{"mask_prob": 0.05, "qk_norm": false, "shared_expert": false, "weight_decay": 0.4}
Rows from block 3, named by matrix and row number. Each number is 500 + 25 x the weight over the matrix's rms, rounded and kept within 0 to 999. All counts start at 0. Numbers have three digits each.
# pw2: conv module project (model.blocks.3.conv.pw2.weight, 160x160), inputs 80-159
pw2.0:502511505487472486498510492539487555460457478495499496517489466486474453537535493524507474512481484477508520478489514482533486498440479515533508491493540497490497490490468509530522473498475491448492527510524515502512498490482496535497502489
pw2.1:514520506515508477475464497495513547491533507505536531474481511486533501470519483495517524471497532489515491476541505498463519498502440485463483524513511505497484492524477481508544514487483500487493520494488515501518475488510499499496493488
pw2.2:496487481503491494504527462494480502492529510526533484498470529527528484543508529510497463514480473518508475464534495457480476483547514479533525494436456493500498550493474469483467482504486497516556524512508487491448534489474524561519535507
pw2.3:513513520515480519499487499528501546509497512533540523511529472475522502534542520484504530512498464482450490495504527494485538508489478514491486480482529486480496513510520553489536522448471521513503495479497523500484478514501453476459518528
pw2.4:499481465477507520515530465528553496493502522499486512465506504508449504490460538483499521468488526539465495520539474515504460499503542468477528502493523449533520472513508500552506488515474500511524526514512495486539526525488435496522473487
pw2.5:487494499509471441538487558518480506510530553521541528506451501479537471426468514490506517475482493516510520474466526544480537506474496482498505498545444486484499477490520536501504515505505490494559481566412476523466548500478501493458525492
pw2.6:527516559511516521486452508491500511486464502532476491500526508474543534467505544500470513528487513478466592459473548516511479469478492498515547535519518504487505481468521540523507530505503541513491487515511512524505474453529457466487503472
pw2.7:484516505506518480485533527445516508523531520511520485496494515524477498488498516496512525470456503506482494505510471466505500511521521523497495507501512492500542497490464485513508504489496471492543498492527487495535499486456578512458480478
pw2.8:502487476528502487542461489543482482526515502494492485503501498528493489467511504481493510509491458458494545481533496478553480509523501507477507504535481530502527494461486523491479544524475507488527536538487536500447499510497482486501533541
pw2.9:493518472458520493551495462497510507514496482524454516508497549532515518525504500517469489543490475472531495484527493483532511473526471460455471487546465503530525488515505498478512508504510498498523522506453504481493508488513477469486533509
pw2.10:487499508463508483502544498517507497540471492500522523502524473468470515465496520517529513499485453514539502459481491498531473508454509526538537446490494500498500508505528497560490456470532488487495505531497503486496480522496503508539482497
pw2.11:516519478497498494494498492517431476478526477540490478476479537509503517487514497538471516527478461480513551562466525481464490489489522519450467500474483522510489546477475533495522489447453510510467522526480500491489504505508521477505473461
pw2.12:503523484507534516498503476512497491517494497453491494510458495505511538558458472495517507490472509461478501501507497493491484490472532470526449526540473495488467506558494517514490484517468514482526503499525437509461491512514498514544469455
pw2.13:489511500498522511537496471507520467546457488484472496552516520462466501460500506477503483492476500480512468508509477527513543460464503518524454491479501524490462488480511497481508472496497561484506483513513528523490519489492517511496466462
pw2.14:535499479500496530513456475534494429488480500511488479492475504506500509534511477459520518518496543493487491519443517496467464508478483486496532526573488483490508510455499485533487514483502462441512514460530478497521561489532560502517494514
pw2.15:507505472445498497533453524517495473519491520492511535496527487495514508493512530454517523470501488478468469519512472482523518505517533490536516539482482449489524521534508484540489481527517509481474521505507538500483507485497492494549458520
pw2.16:470488500443458513506475529509489510514502503452501501528519460497537501532493485530496492469486486505516545506491488527518489509487492494552498505532476537515512541493443529491499477490531500489512464508487525477476478506526456503478520428
pw2.17:506510456516494515450479476491479491539501498530503455489522494485513511488469521499517503478522497513463525469480499489515501522491445515520501474498504550510452506464480553488497563482541495489518528497525525455491498512512475490462522511
pw2.18:488504471495502491476480441491516513508521479491554490485512481505497473536480503493491508516504491488516489463495514516520479484553531534511497509524546495504516489466479488470553510487493476533466501503461499457476492529473525484484510475
pw2.19:516516474481504505512485502523528552451500507522538483471516510507526492490501460513529489511471537492460507484503474507569496515453499502499445479512464504480465533490515528460500478524498513472492492510498510497443481531473499514498483500
pw2.20:504461510503524514500475485466497501507513532509498463507566493502466490496489520464508546435505492521526468531502533466523498523493490516504495461461554524514501532464498497524496519502493502509473525528492480514480496541481526525478457524
pw2.21:477547520490525470550527498460511500486538520521496533502491491484514533512452456497476481482501512533544477526494473483524466462529482544491513489476510481555516521415507486520531484497534505482484490504458456534478503490485533501568528489
pw2.22:473514520472484478488521503500485501461482514488558542527491475475495496554510523522499485499488479507511510470527532505543497471502510483501494490501537525508475530572513521496494469502516492500515487465544493504498486440458532527440528489
pw2.23:549471482520517460474511483489527495535519451505453518498493440501456488481510560524517509524526474515508477493495529491527499479508462476491481471523496511502513537482465481493462520476517511539515520515495482492509490533479474506438518487
pw2.24:525527493532499497475473472497469528495478537516517528486474511497532516499517526546493514476471483495472500525482521489519451495495522489486488474498488472524485503458485520498524530477516445469481495500457539532474485486513520466487532508
pw2.25:499456500519467488461527473482505524508509539504505507494514507483529523486462500494515469488463556501489532486498491506498524504446570501505525465487535492475514518495500488521492497539502479477480482522490466506445439504497522453503476483
pw2.26:513491469509511504502468513464508461522487502457483516515486504495443516422520497539491486489523509502519483491527506498467531529499442477501496505479482505497451481501484522492490473479496446512443522543475484509485499502514482473472485513
pw2.27:486472448486473481515492488522562481500514483516460504500455484519425498502482493491505487478482503485481453510509491464459524529561536524467512478491457528520528532522527477526468496498518473503512485451483477455446510480511478535528505514
pw2.28:479506474522469478489500505502462560480507462521482522509500461505511450515506505481518475518468503504474509481504507510530527492515536488540527468502495521485543501480502471525485511491462518512533451524519535469517478507457502455539500509
pw2.29:511503467530499520481558550504523476536506436473508449464540500541549514529521464521524487511506442482487467486492512533437539534500434495518486496512519468500453485524479498496517504539522514491492516527466535505532516458487500508507508542
pw2.30:528516513481497468503537523501511565424507474460458497485492507484509495553496506486503500467460480475497528531505477508513494510514485480548515521493537520542500504486484483529516481474533524501549514485501554549496516478517465525448473472
pw2.31:486526507482495529497496522533515516555476489518475513508497474484517520495524506502500517505498525506509482471514483520471492480514511517480477472540466512495494501516496522475551470468516517485464488479462541471512504492488505538490492496
pw2.32:534489528492514491551501470475497496490555466456519490470494530500510487490546479526491534486491504508507557543529492554496477524528458476540537478507519503531492488470467520471482545511541503492453498492507501491519506551528486460461512557
pw2.33:490535491509463508497532521432498499534482496466510467479509477511451480520490512492511515478468488424483479507480472491525433497531498481462467518498458520517462527564512505498493493506504496515491505467487479443496507553545474497496529497
pw2.34:495483548522505526516481502455544489534519480569488499546476495513486531512531531525469527543488474524482486526477474516480519514426459484555502515487523498525481492512504506537515492504506485511511519478503486512527512489455494479495508483
pw2.35:503528557512508509519517510486528527516504445536518476553507487496453506514478456500504544492497490536510460471509493515522526491501548459485525498481523530509506467494464462517505484538495474537521516483499497504510508551466483529483507474
pw2.36:487467470489451457550498530480481517516500469504494466492485510427500491485472482488511469473487503495532515495516513514502459483525503531478501529475499492461511488525536514549518521462501523490518476500528486505507537498499488522504487494
pw2.37:521504500434512504499518488538545501454484512504533463475482510478514524536478476532506506498499496494495464530497504515513484489521496452535519477506470509517493508493467519513530465495507505474546469451536481482473503522538492510517494479
pw2.38:485506482529546504482486486497527485540509521532478525476516489522436506466504506540525508524501501516474489517490496484445447512501488525476532491484472492475496479509559502502518525519495479496420524477509461516491518463469485505480516487
pw2.39:502491465497526514536488481541529454514513478508519483481523504487515488499555479499498515522515537541523522475527499521538556501533522513499521506532500479503495498568468511499493534497477473528478482511494535476528504522502489489509472496
pw2.40:515497545480514466511507529494449487463478471533484466483467527502511462528492553495460539508520494538480453462503526480524537533521479470483477536479467526521534448480472496515519487531507482464463480519482478555469498477545524441528485514
pw2.41:475519506455478467497477509480471489535542503483485521482489482493507562482530483493449503494506495503488477509496488511513507496518511481496524431469466486547507502455531543485472482532507505511478496506470460472492470531496472450475473473
pw2.42:494465484510527475512505491496519533481504467470529486499483498467529546469527541541529531526503499489479466459502488502504477467517495492514492519516470497496439498470503518458530537491513497474487498478478515438531475492513480479476496478
pw2.43:498485545458547470490487510507507486492471483552463565507524490512508499523508493505472491511501494486474490502555487512479557506481518505526458513499450511451529516499446535523539522550508544474521509493475523499485532526510580457498451465
pw2.44:542484516565508518490511504543494475564524483474540543488474519535477505480479431482486519479459488522503503529519504506506581484497458464507534498512551526512495492498532531499509532545504420503493550506552503500511499467471458485514522467
pw2.45:479474526477531512469515520496515504477506471513510469464504518510516509466478487469519461477531513479499494505496491483507551509491511481483506488508478452496530539527483503535484513496503522481483472514530508500494480454496523499494429502
pw2.46:499497472497504507490492539513414527484469480495492484487492488487492461494495498516507507501508497497509506485483490512493488477470484525465509477496486474509513561501502512449478488490547517505470530479536509493513506510494520490498548513
pw2.47:540475460493538484493521501450503494490503528458500523533515504526500533482471510512502535532456522541521518470511538462488540533479462517466517507513506513506498496501518477512491493488512490514468494537507499523439444444507492477503461527
pw2.48:537506473499477479517506464506504492468521511511466481508520523529488500511513491490517514500486561448509499476437486516501505495457484474491472497518505524499461483513492535513504549497490498474513503512442459483468452498483516442473506466
pw2.49:501512513472455504534532473533494488439515500479546488515515490512541505552501531523550486488498539486508480515541497470533494480486511486503480516487456527552471513493532471513520479508482513530479527466518455523535509476535493535478495474
pw2.50:528467463508539488451484524479501499492530481512487521495520488484466487484518549544455516534484506489474502535487472513472515537462529523492488508473514501498498497518505495492508524479525519511501563518531476490487528491488470480513558494
pw2.51:487491455484488487513493518526507482537500495517504484466442469494456483510488450485483495483493503531523530474548510477469539549524509458520520480515510457526528524460505496525465473513489502510526500501483483549483492492521510552527477499
pw2.52:486514525502514505466488527483524509460511506525503494542490477560505528480502509520514519466484512521468530517521524521480553480512535569511528484499540478496491520463520500499504532532486489498547519482420485501503537528520476474520496470
pw2.53:518508505472517489491463487473501506504459464506512480505493525565482461531515454513484517475481529512477493477476531521463472513469507495474482509509525533494499502485505497493517494508471526452522495534469490497497459489489505489492512511
pw2.54:523474504474470461503516505461472481480510496482452482502509493499515485521457506506487494510469502514464522473540544472511471499503481480498511513489546501467528528530487526530510493483477467550543506517526491485463472512506497491525484503
pw2.55:505487475508467508489466562556490485527505535507525501506523464490469493523521513472518537491508498534485531523489490519506505480456483493538496516498511511536524482451562499473507482421563508546465485543482540492489468520527492542478476520
pw2.56:488524529542523512505550497456535472418488488511506497517517510548472444501472462472493506518532536499512487442521543444479496485544479477524487497486492500496467519493481486507510493499499516479507510483518530447529485476518518476541474529
pw2.57:496491522512491535501529479499538511544521539464466465527525457474504471539480510525471505487483461493474465482469535484550467511511491505498521516486524501508558514538459536528497457465529471550494532512511530502502496458512537517532511461
pw2.58:510460493530475532463472499493478498550466520535490461478522516496547508486487526501556472499513516511493499485521475544472496475488499505473512481482487519510530489473577543482492509529537493503471521481555525455500531486521489515469485529
pw2.59:517454486469494520522477545521562525503490515501522485502482488486549513504510482531525494497492519514440479507481478488527533468500529473535496467506475468518519464481511505491467539505512471474508479494474480515459544518469507488488504513
pw2.60:483508508482505467501475499486441530522475512493535492472496534530459480532520525478495475510482483512495514504454497543531503545477480503506549500510507485477544507518502523491505513479488504497595506494490541524518499548517547476524509521
pw2.61:492504463514474507483503470540482514536500441524509491490509521533498502497430502457480507457476492507524535483504519494533482538501529488508514482502463512513498557470482500488486479464457489532491486540510480506510469514492513498457540579
pw2.62:544534522518543518504506483496505524498528509500510517525503529519506520506495520527494513445524503514467483507482451523532510556525469498470480499532440479520510512480498529522532453491529487460519497487492524503496526522510503474464554498
pw2.63:482493510446476475543497527506458501476519497461512487458523506458492466463498516494528497520526479517493469518476437457487511505474519534526490502511514497540479489498452496490514525506551495487447514507541512522499499549480538476481517490
pw2.64:509526505520543551500481516470470518500535485534483522511502535501464504518497544521451494513534516512494493538507460523494503512507438479489503524527532515528493496465480459529525542506499501488541524517545494525516519524497475479504467458
pw2.65:483451507520501493525417490546456537480483469485482474508512496495511497507524498493538529540481489526519482543473561529522498496482493489491546525550511514500453476486438528522506490487505508492497464488469495484482492477482513525480471504
pw2.66:502484532470525481458516503486458512495484519457522495512501469518538520525505472514486499445517437490514536529516518474513544435464487485502483491530514572509525516522519494500486494509492508484472503499543525462489506489480511484471476505
pw2.67:512524503517497485479447433497513473535469520498490505495506509501460500476480480480475505443456492464557493525501478488501500530482528490495497496520474489480491492476514489472534491498540495495541492531507501509469500514464514487485522451
pw2.68:490490471525531470507533498516523491490494523474524468502491483459491477502493499516519522511504493474488500507513503488487549524512502489515458468477510497510512521501495473517529502517497501514508477501471501525517479461559553538546515506
pw2.69:559464534508521495506510483420468470483512499485520513491508490490568510493495500507457495467536513534457498476506512505527501481539523533505486510492549516515448483484470507496518513510470484486468497512521531478481477502459529487490523507
pw2.70:477538518464475520529510485443463489470522516482495496486511505531533507488444521498508522504505546504477505502527522493491512492511481475489501491507481455554525477491486481520536516512504488510537468498537478460497436488544503515485546521
pw2.71:517500517459505530501492517505482519492463508479501506520486477517491512491542510512482489497484482473510515498461489504432493506454491507486539489514451519507511488521488490488533520498507473511494489492470541507504500507488489499525513541
pw2.72:487517508498520541484540514522529528475486516487504501466506546486473492531493496488480510563467498483469489494500510502494452513529519504480498531506485500498480451478487454508507498497489522515544511499551513452501477471507502494505556520
pw2.73:503500490484505538506540488523507502499533507485527445439545515495486507480506522521478500556504507520497507537543471523526480528484470441512515486503496491506486510493504458485489504501481556476512522493511544456517464463507528474485486521
pw2.74:491490449503485517531496507470508545484528491475503501513497498474568518463501495514539522545470511479471502476513507546496441532527480484519542490517488527471486475486515514452475525522455487466504477497497504498518531504487473512492539506
pw2.75:493504521515502499499480555502480523492445466496508472504505532504486512533514518499487506486495500490474498505500529509497495509481463493516491497463497511527521470521535461450515504502511509542476490496507469538506502532494469512519511538
pw2.76:487509496523466520506474502509507487448517473493534474534491488477475487439509513442472500483521474487487530494486464472494580480495538494505493533479445491516502507469518498546516520503503501511546506475543555499501493454512503513475518485
pw2.77:499526501498525511512502501474465551539494483482465469507478462467526471482442523522524518508524445490488450482513486492546512525508524537544522516504504507480449501476532448480485492524483503482453448481501519497496515524483477493470495555
pw2.78:542520491496529531497530458426461547461455507535456488480439549508497557446532471493489478473486488455491555468486503461448492475470509471517529482519461549511475462504520531469488502574526448515447500484529495511518459464503515485440492527
pw2.79:521513467505512466482525490504510491521518430491512538471540469494497455536486456516495508492489490454519471503486476484492487514482484490519442488483501499523507491496520512511508509517496511481486490504418467516453478525415495535483479498
pw2.80:468486495505500506514504482519482514478472491504472501510493490517480540467473495499524469467454539520525519477466472488484480542467491508483525510524525533503513541532501548509520499452454544525525481509499507539510523484493513533472490505
pw2.81:503465492548499539490472495530506528483521509470499492492492481505545504509505510491503509511513505476540542477475512532491502493499468488499489489521475485514471491531468512458505514491486436489470542474522526531523489482478484547508555509
pw2.82:500489520434508483521518503518520479479465480496496492495524505519499510479463509501491492507506476519497549444491482552561505494505487470465486512488467470469484483552513534514517494472508496520525509477521496450469541555463479482509492485
pw2.83:490530500478525517508459494515473488479495484466531521520496528506493461562450493495514489487468431472475514551522492495521488498517522523514456505526473473489525499485538526457501478493447520451521494485408521489479502502518477492492551532
pw2.84:513492534495513451490478489480480495458484509530521515559492531525468521511511521517526489499468498501547478522495508489483480500493550509496512523479487501514512496472462486501516489473494518522546535526501493449509517533550515505513558468
pw2.85:505521525464481514547537498520480487526511493539488530494505503514516538465483517501476484505480438506484518526486464484512532482510496531483453493500526496464533490521527517460552534491506483545499515434482506505522498499514510456491522506
pw2.86:464524494471503479498458507489483482465479491494525501476499497479482521489478497482499504514452470467491509484492516484518547502532478471522452536516468467488481463479473528528517445484503484517519459492475484528533501507458499530512477532
pw2.87:503507459519511483493490487477475530525506475451506514490514549501449531484481498514484505526527503523515535497477521499481462495506518482444480498498481489513481483464520513517516499455524461518513476528522489467473526520526493495506482525
pw2.88:484488470487519513509512487520504484550537478448512530497482470507519466490522487506511533509498497523489509494517422504491509474536543497471469516458472513507528495512523519509494534507514474456470522501547482522484531501493508508516496509
pw2.89:509458521449484480526488454551470490542533494494503499497462541502458516493500479462481498520514484470500517503462494490490550506467488516495515495490514510484512521510535473469473502504515498532475487490482494510540490492447522504427510491
pw2.90:487485539476527499502460512444516531497527503505520544511484505503541502512516519505547487491523473497462488537529522503523534506498513544516538506503511484519507529467510526518511531504504490485483473524489520436501477513534455505541528546
pw2.91:473499511470482518499470510493529527496518483523516494511526509491507485489527492511512518449541550522528489551496475470481545500490458497498551508456502500520502504471530491490505503496501450478540484500548519507505516512469481533486520487
pw2.92:497476463502530462516521515523514467510497495528486515499508511509501535533499486516508489483499528458504498488523549550514491513497494495502518496511517549482525464471532523506505459518492494543516502498486473500498519486505500500521511518
pw2.93:512523526500498497470458493506506506443505510537480529538522537553533496543493480502506479502524495522497509473536489497502476509539504503499513490487452514502512464496452485466511540522506507489547468528489495514508493522477482497524533494
pw2.94:474474525487488495496530460554530492493453479458496501508488469504459509508468510503520515521510500508515467486474524530497504486505521491546502547479516498478501487486522528499480509531520505537481509496488462515473507502553454518494477509
pw2.95:474505494521493519509464497522451421502502487467538498498537508531483510534519446488489492519512514464507497482522507516506507494442500530544506467510486505551452451513547511522486518507496537483488514480522483480494493519508471494526462464
pw2.96:514524489491491470480541469525521513462518522482501496460523515493580502524468490505533539473478487500508460507478487469490507465483532514498539490525505495470526481476460503521492532463533522438528492488527533561505464490485515515508518518
pw2.97:510520513488487532517508550526525511484486460478426502450529502509487476481490509472533503495491555464487485480493444502505483534528505483489489518474507519487504497551484455490462451527481496515498507490513562537527500459494502478460524502
pw2.98:511446518430521487569488478506508523525552522559533499510498513502533500528479501544527514487479522508499514526472519486522483501512485501482490497491483502528460478454475454543468503475501488534527507559503498523507507536504499499489511517
pw2.99:505481523467472514487462514476522490509476519470494489501489513493415450516549479480497527470484533510494553503494482453520466499513513489509478514512460509482525486492494487510500504500486496511527538496491508506461504533470530504482476498
pw2.100:517458461482497497499454475546479494472508518490522534488473507546464507523472492536449522471508412545525489512546508513528483517519520567462469513482511465516499511473507519539481506469519517532498510470508499494538485510511445493502475467
pw2.101:530497453540497524516528501509478515429489511509522462468509556514547511517518526498535526454540476501511504518518491501495469491494470527506518490498501546511481518462486450544492514504534492484516496544504483519513502476487514492485453523
pw2.102:471537517537482498503478500516505472474452527527524542503544465480483533511479507491503467511494543440461500507489471498481533476543512504463497480500449511529556518441526504499469517506499519511489508477474505477484472482492502506498509529
pw2.103:527536511499509494497466498504522496484494534500502463494485531552519456493474507531487481484487493499498505460497520509509496480540459472525495518467506502481467523549459435465532504506508546512521502478548516512539536521503475492468492509
pw2.104:535513447500538510475542504508439515487543463485489525500483465494524478509489488491472509482531503489494495554499453528509544484495516504525505454485516482493541510427481466500513520498466469472547552505492571548512476507527497553509551549
pw2.105:504492489550480477518463513555480480509481490529468492504500487514467471518538464485510489495523514510513564490529517497485526514471559475535532526504538507489529487495502501491486504529543469451474532495521475533520520501506519495530478488
pw2.106:460497540508472479500525523466438490503497478493504459488480514501513489499481521471516500518500477502522481552499466512468445528486501520489514495535495509491504524522502502507512500493492494477482487456456491482505474504490462467487510532
pw2.107:484539503479462496477507550509482506491481502485492476500504483522552479491514451504524534458466498526507470509527483518472506514475494533485541507490475483499446496524480455473502502509532465503484502513473474510548508471492455537523528507
pw2.108:532511493453542466503507499505511496527511470488488472566473497497529491512527505524508524527487504512505458511482518465537502479493503486501506479507487502509445500496518532484515532457534460504520521519477477488464518493521523526460533509
pw2.109:489515500468545529489495479467485503470496478507486503520514526499489464509547529530496474526518500503519494531490502503471481521491491523509523531500476490524477479490501479547525473481461458477502545504512493518535492490482474485483503500
pw2.110:466465489539530508476488485513519495449526474544567493486486539527485507566511509483493494506490549522459475519495488498494505493463506478471543442497533483492503498491497527456540479491467477504453521481449520524504495514515506520492505469
pw2.111:457538452491518507527492511484529513486525505503501521510532512532478469537532510521517496504486476461466525503498498481499485483528479537481495480507517481506494498525510514474467503527521476519489482522443494515521472482498508493510509527
pw2.112:486532464474492516518506453471513485569470537514531496475509504515574490478470445537489474458500521516483513529499526500470507505500487521507508462498531502518482502537475523484536526468492463523548493454505511526473509478530505498494499519
pw2.113:456497494480501510528468504496571486514526535521513472488524474508521552528464467470461502495482505547475525464505507524495477462446506530487478543511517519509470505505503514491436509512478512502508491524508503443501510479534517526556518490
pw2.114:459464497497491503513490519542490459495514504573528450496516524513412474500514480499475493466496477488501497505474467528517510493476491510496498481484493521499522514497498519497484468525501529461491472497492539507502497538490534448441552527
pw2.115:493531518503529476479519502472499537523475528504527497492521491496511551508470502490551509495487539445518454524490465456523536476510446480538515483546434518470466480506491494494503516465472434543518511539443469468495508494503514460484481505
pw2.116:483501500523487489500516490516464515479492481488465521530499503474519476524505499536515532540523461571515549506541519508492454502460499487472514517498495454479531486536518502507506489494501471498502539518527504520519542500467528498474529510
pw2.117:525504533490539533478486473473522511523478516513469507497519498509471492483518510534490482476492530472562483523516478466463453522486536507484464495530552489481497490513473525492504467489487544502507539527522494467464516462469460502492509515
pw2.118:520487516477472532503508465558468486513507473497556500509486503493507491495462456491461501529493511481475465485492515490497471519516455507512534530464495513531511501477567497505491504490508498469491511473461443525535493515472515531512494540
pw2.119:497494513505490504484552503501502471484517482469488475502509560553509442494520467503501506443479527485487464553501532511494504490497505516512524485524482550479503490537528485505478520534511497444492489514491491486482516495490500469519515505
pw2.120:500476473517484521488491485463527543541501453482468507510479502469445493536513507519451517469484455516509419509532523484480481461460475478522500479451498476495531493537489512522480477497477535481490521549536516518477510510454524500456489491
pw2.121:508455510499492495498511516500470480490468510479543494522526533509474514454518550509528488481491518535501501519480479492488538476494470493491533492514470500534491510477516489544477518476486524461508508511489494505482479528495471480494478499
pw2.122:472466507482464533512522547457454469480498524499494491505534499541509486512500551544503492501476506464503470501499499505527490483481519518478510467492598453493505506516497505501436540498474495469465501486472548467476474476505464507531514482
pw2.123:461519497465490532491540467493470520489502519508533485514501534515467553430514483484485473438489556475487485544528487465521534459522517496520497516511457460468523507487489495487512467548460471455503506483463526497505505492505569482486512514
pw2.124:483513552472547550512532534516489463520477502509507500519512485513486463509476493490489469482561509490492492455484517483488482481499490506498515537465506531504503500518530477542503529514493518497504499506483463497497484516484505495496473513
pw2.125:504526489494527495491517448424476514492537490470508509498520491521471574496487501477463506484486499532448532503487515461522500493515503459510521498488516493473521516480499470503525529486500516546483497467538486487469506533505486559500515505
pw2.126:505463508478507497500532562492447557468522524512494473521482522488509507513497480541481489511509512530529490560476499513474483517519483465511548526496503518510512516502515503535523466478483532497524550522493471485532462494483514481532484534
pw2.127:510511502517482510503514560494487476495498521438496483508439494512449458484492481508465479472496471493546491473471482506501502482491459520521509471485471464518495493513479501514499501491524511503535504485488533553512523494509473510502485443
pw2.128:484482529492482488539497454457523548573517517504503488523499460503504470489484510483529473486514460465509479480469512510464511513470490531493494515491534529498526505567505515470478500536527501451511505485489508470530484519524481496506477515
pw2.129:505500483478533483499426513539498480517507487539463430502512527480465498521538528510532500558508553490459462467524516533530448530527524481528534524489512474498527514494510518533492450486533479491501522479511488497527474481539484477497452516
pw2.130:538497501509488505496484475516496495538491519472546505500502497492531440502531457507516483491500476551492495477484523467530522503488461494509500516473522495501476522570515504519488492559477517493520542492529438522537494497520480554505431494
pw2.131:489525476507545502541478484502539485445510538497471492545529482531519518495456532514473524467487476490521490494490499528502482512469528495428456493501482482478490520467501492503455511514477501517531516478494463430494500461486495503535501501
pw2.132:491461505497501487500478523468517451466508504508523493498484517505476498495486471477489532486465528493501489482503517506484502475488490501477554491493514498495516511537499506512488539546478512509497495499479527498458492501500495504509439519
pw2.133:515486497448499503466530463501478503503524473515462451510487482514469503502511473541536468560526495503501531479504482463515494503495476481464445489487484544507514500537521480569550536519500519473523479506482555479474507527507526491530513481
pw2.134:489492495485525525492519492510501533447498463474498458497517518542456491493472460500506460491487513490526511487476452506502510477486487520538446483489544476464497546473472494497550450534452518519522484555516508516515500507514439530486460530
pw2.135:490578506486546513517485489532486500475524524498486515513547472529494497493481521519488531472527497467521483511499518519521485492546486486518493535487506525522527491493526490521497499522493506462490490490475520479489507513511497481517500520
pw2.136:508531507493470541493516525507488437467548509490462528455483493516514509518465502485520493494506443490453537524478500520508499503548474479483509498531507451483504554472523530480527472546542538470475520530485500497478490486524499485468494497
pw2.137:505510505484516472516498500490501484448510505519442469515493491527505537503521486492502559472445513517482547513517512484505504524555514496489514466493478501499509471467525520544535509491489518511496478512536489509497513508491496521518507504
pw2.138:479492532503484504462522526482495519534495512536469527506485464504508496524540486508466452520517493518464515512491490449500459483456475438514470490500521499538486454477549439477506490492464506496451535516470502511491492573478497506483534488
pw2.139:502517455453494484481482492485515518528533480456484506499490471477519486504500514498511506515494504479509471494495510524516540477483535458502498489488549499493453497503495482483531456491482501456445485507539506494451514484532499509532499482
pw2.140:524480481478519502509487459425519476480487470480512480465516453473478492499544504504506499496492499487491461513514504527483497494570477512497556481504494505500539500460428501490494471516546558448467512521554489521487506470510472511490555513
pw2.141:495500447500487487482490451524479484489501479551506488526453538479504487483543510433490506468455488476480499488497484502494459500525496482496515526495536523503506502471488475502527515518454475508476514524502472455501522509497497491504495499
pw2.142:529479531515502482512495520550477505535487492542510548493494531511538533529448520457522491478478528569486520484553544515540528428488506520492509549479494498527479541459532487483532508541490479543496533509509498541509527479456495471465528537
pw2.143:486506515474534516513488477460503510487495519471510505471521514486523519486486498489506488534510502506491497484479502490529478516535498493516450508453491501467506532507485518506484498500509490510497512488478439515461475519515467461518481450
pw2.144:471504513507505528514522517490522458464500507501488502489474472519517512465498491517546507537536467524465514505492482505455469515528506501539523485489495501530473543498506456506519461485486489476454525513501493533489515459498487471479475544
pw2.145:491477493526527513518473527492485538467505505487479500473509476512540451528516489507517492468490534509501459512536489502473484505504514552497497497512532492496525478490499513517490472516473493471495530500530529523503455525491499480467529455
pw2.146:485519504480509491482506463458501497510521490470481514488500495457490472500498521509499498470499597525476465480529553533484487462471523487536498492519480501522544503464484478492502478490457499570499475513493526525485530485482526495477543495
pw2.147:486504525522491486563514498505476506472505473496503521506518517480361494504485485527489513507455499533510464478457461467442486507516437497482500509517477519496512490502511554507510487494502501505565492476498507501452482510468516497519555531
pw2.148:505502513504489470468520497494504515488562536479528499493485470497521487503490479522490495507459497483502487499490537510511461486469536493486490505487515459501498528517483522520489471434468465480563535545481501486501480525490529552504478484
pw2.149:483496499506468516472458523524521482528474471495516533502482511487453520503536521466526491485529524513520477518457468499534512497498486503512459500500521548520446514505482531531511511503533481493509481521427492514541506481536508528516514515
pw2.150:542492484521545496491505450518525455525511477518482494479498503482481465444485501465479479472498480488499481504501522500506499515532509494512477487508576515503502496493574489477489455528508467479522455506493501522467492494514476480463540522
pw2.151:496530470525507518490498458494516497490488476497565471501517514500504478473467535516481486520496494506480502518473480498476482506446502495496466487490485480523522484453515506547509511489494514489500495500527510472490522540509503474500519503
pw2.152:518455462524516492500554512523497531544511491521509491517509510518561441427506466482492527464486495498528512532492506450498521490496456485500510513452502540531484543513502516498524563544457492518547482526502474484473509493484497536576505523
pw2.153:495497473471489476542531506555518479484464490511488513496486511548507540538465490458485548524517528473518492491513448489463506564512510501527480537511546509491519496466455485496518512534495490510491524509464508496520476495504477518491501487
pw2.154:495479475488515529474535507490482514523498501487488488472499484504474532477533501555517503473476523546524494524463482550488552524550505517477459506488509502526492501540488519485450489491497499477515523473570499497511510506467520523511568548
pw2.155:482481479520495513497497472514532491486532489506524496462514520503515472510471495485526491502472529485549480491462476448458512512529468504438501508516500505503506514530535507499488508465507490481505501484503476502539529506477549517478503522
pw2.156:496495507513522521492481468438479485496513535504510483474497539537522528473518518505518504489499481528538537438526479555520515473517501482493521507467513433464472492540542524488498470476477517475488555481515510516535518511490515473463436500
pw2.157:516473537480492502462535536510420486488435498461479481519499544525483475507471455473501489506511501529510486527488463520509468496539552515488474532535562498530475505467447517532457531481495503523498510504477507521462517487501482535528487510
pw2.158:478473508480522519481492516497468490503519515517522523500487495476491498496465483512519524475480495462501506481542447529476533458508464505484478490532498525528498533537481529480487488498478492459503468467460456520472508485492525479535491472
pw2.159:488492483494538536535488507516462538497520510465521491498481536510505478534558482513490496483536515552493517498518507482528505480507514508549481481508468491516467498536546504468510522485483533518476479515533508521528558537486478516509518505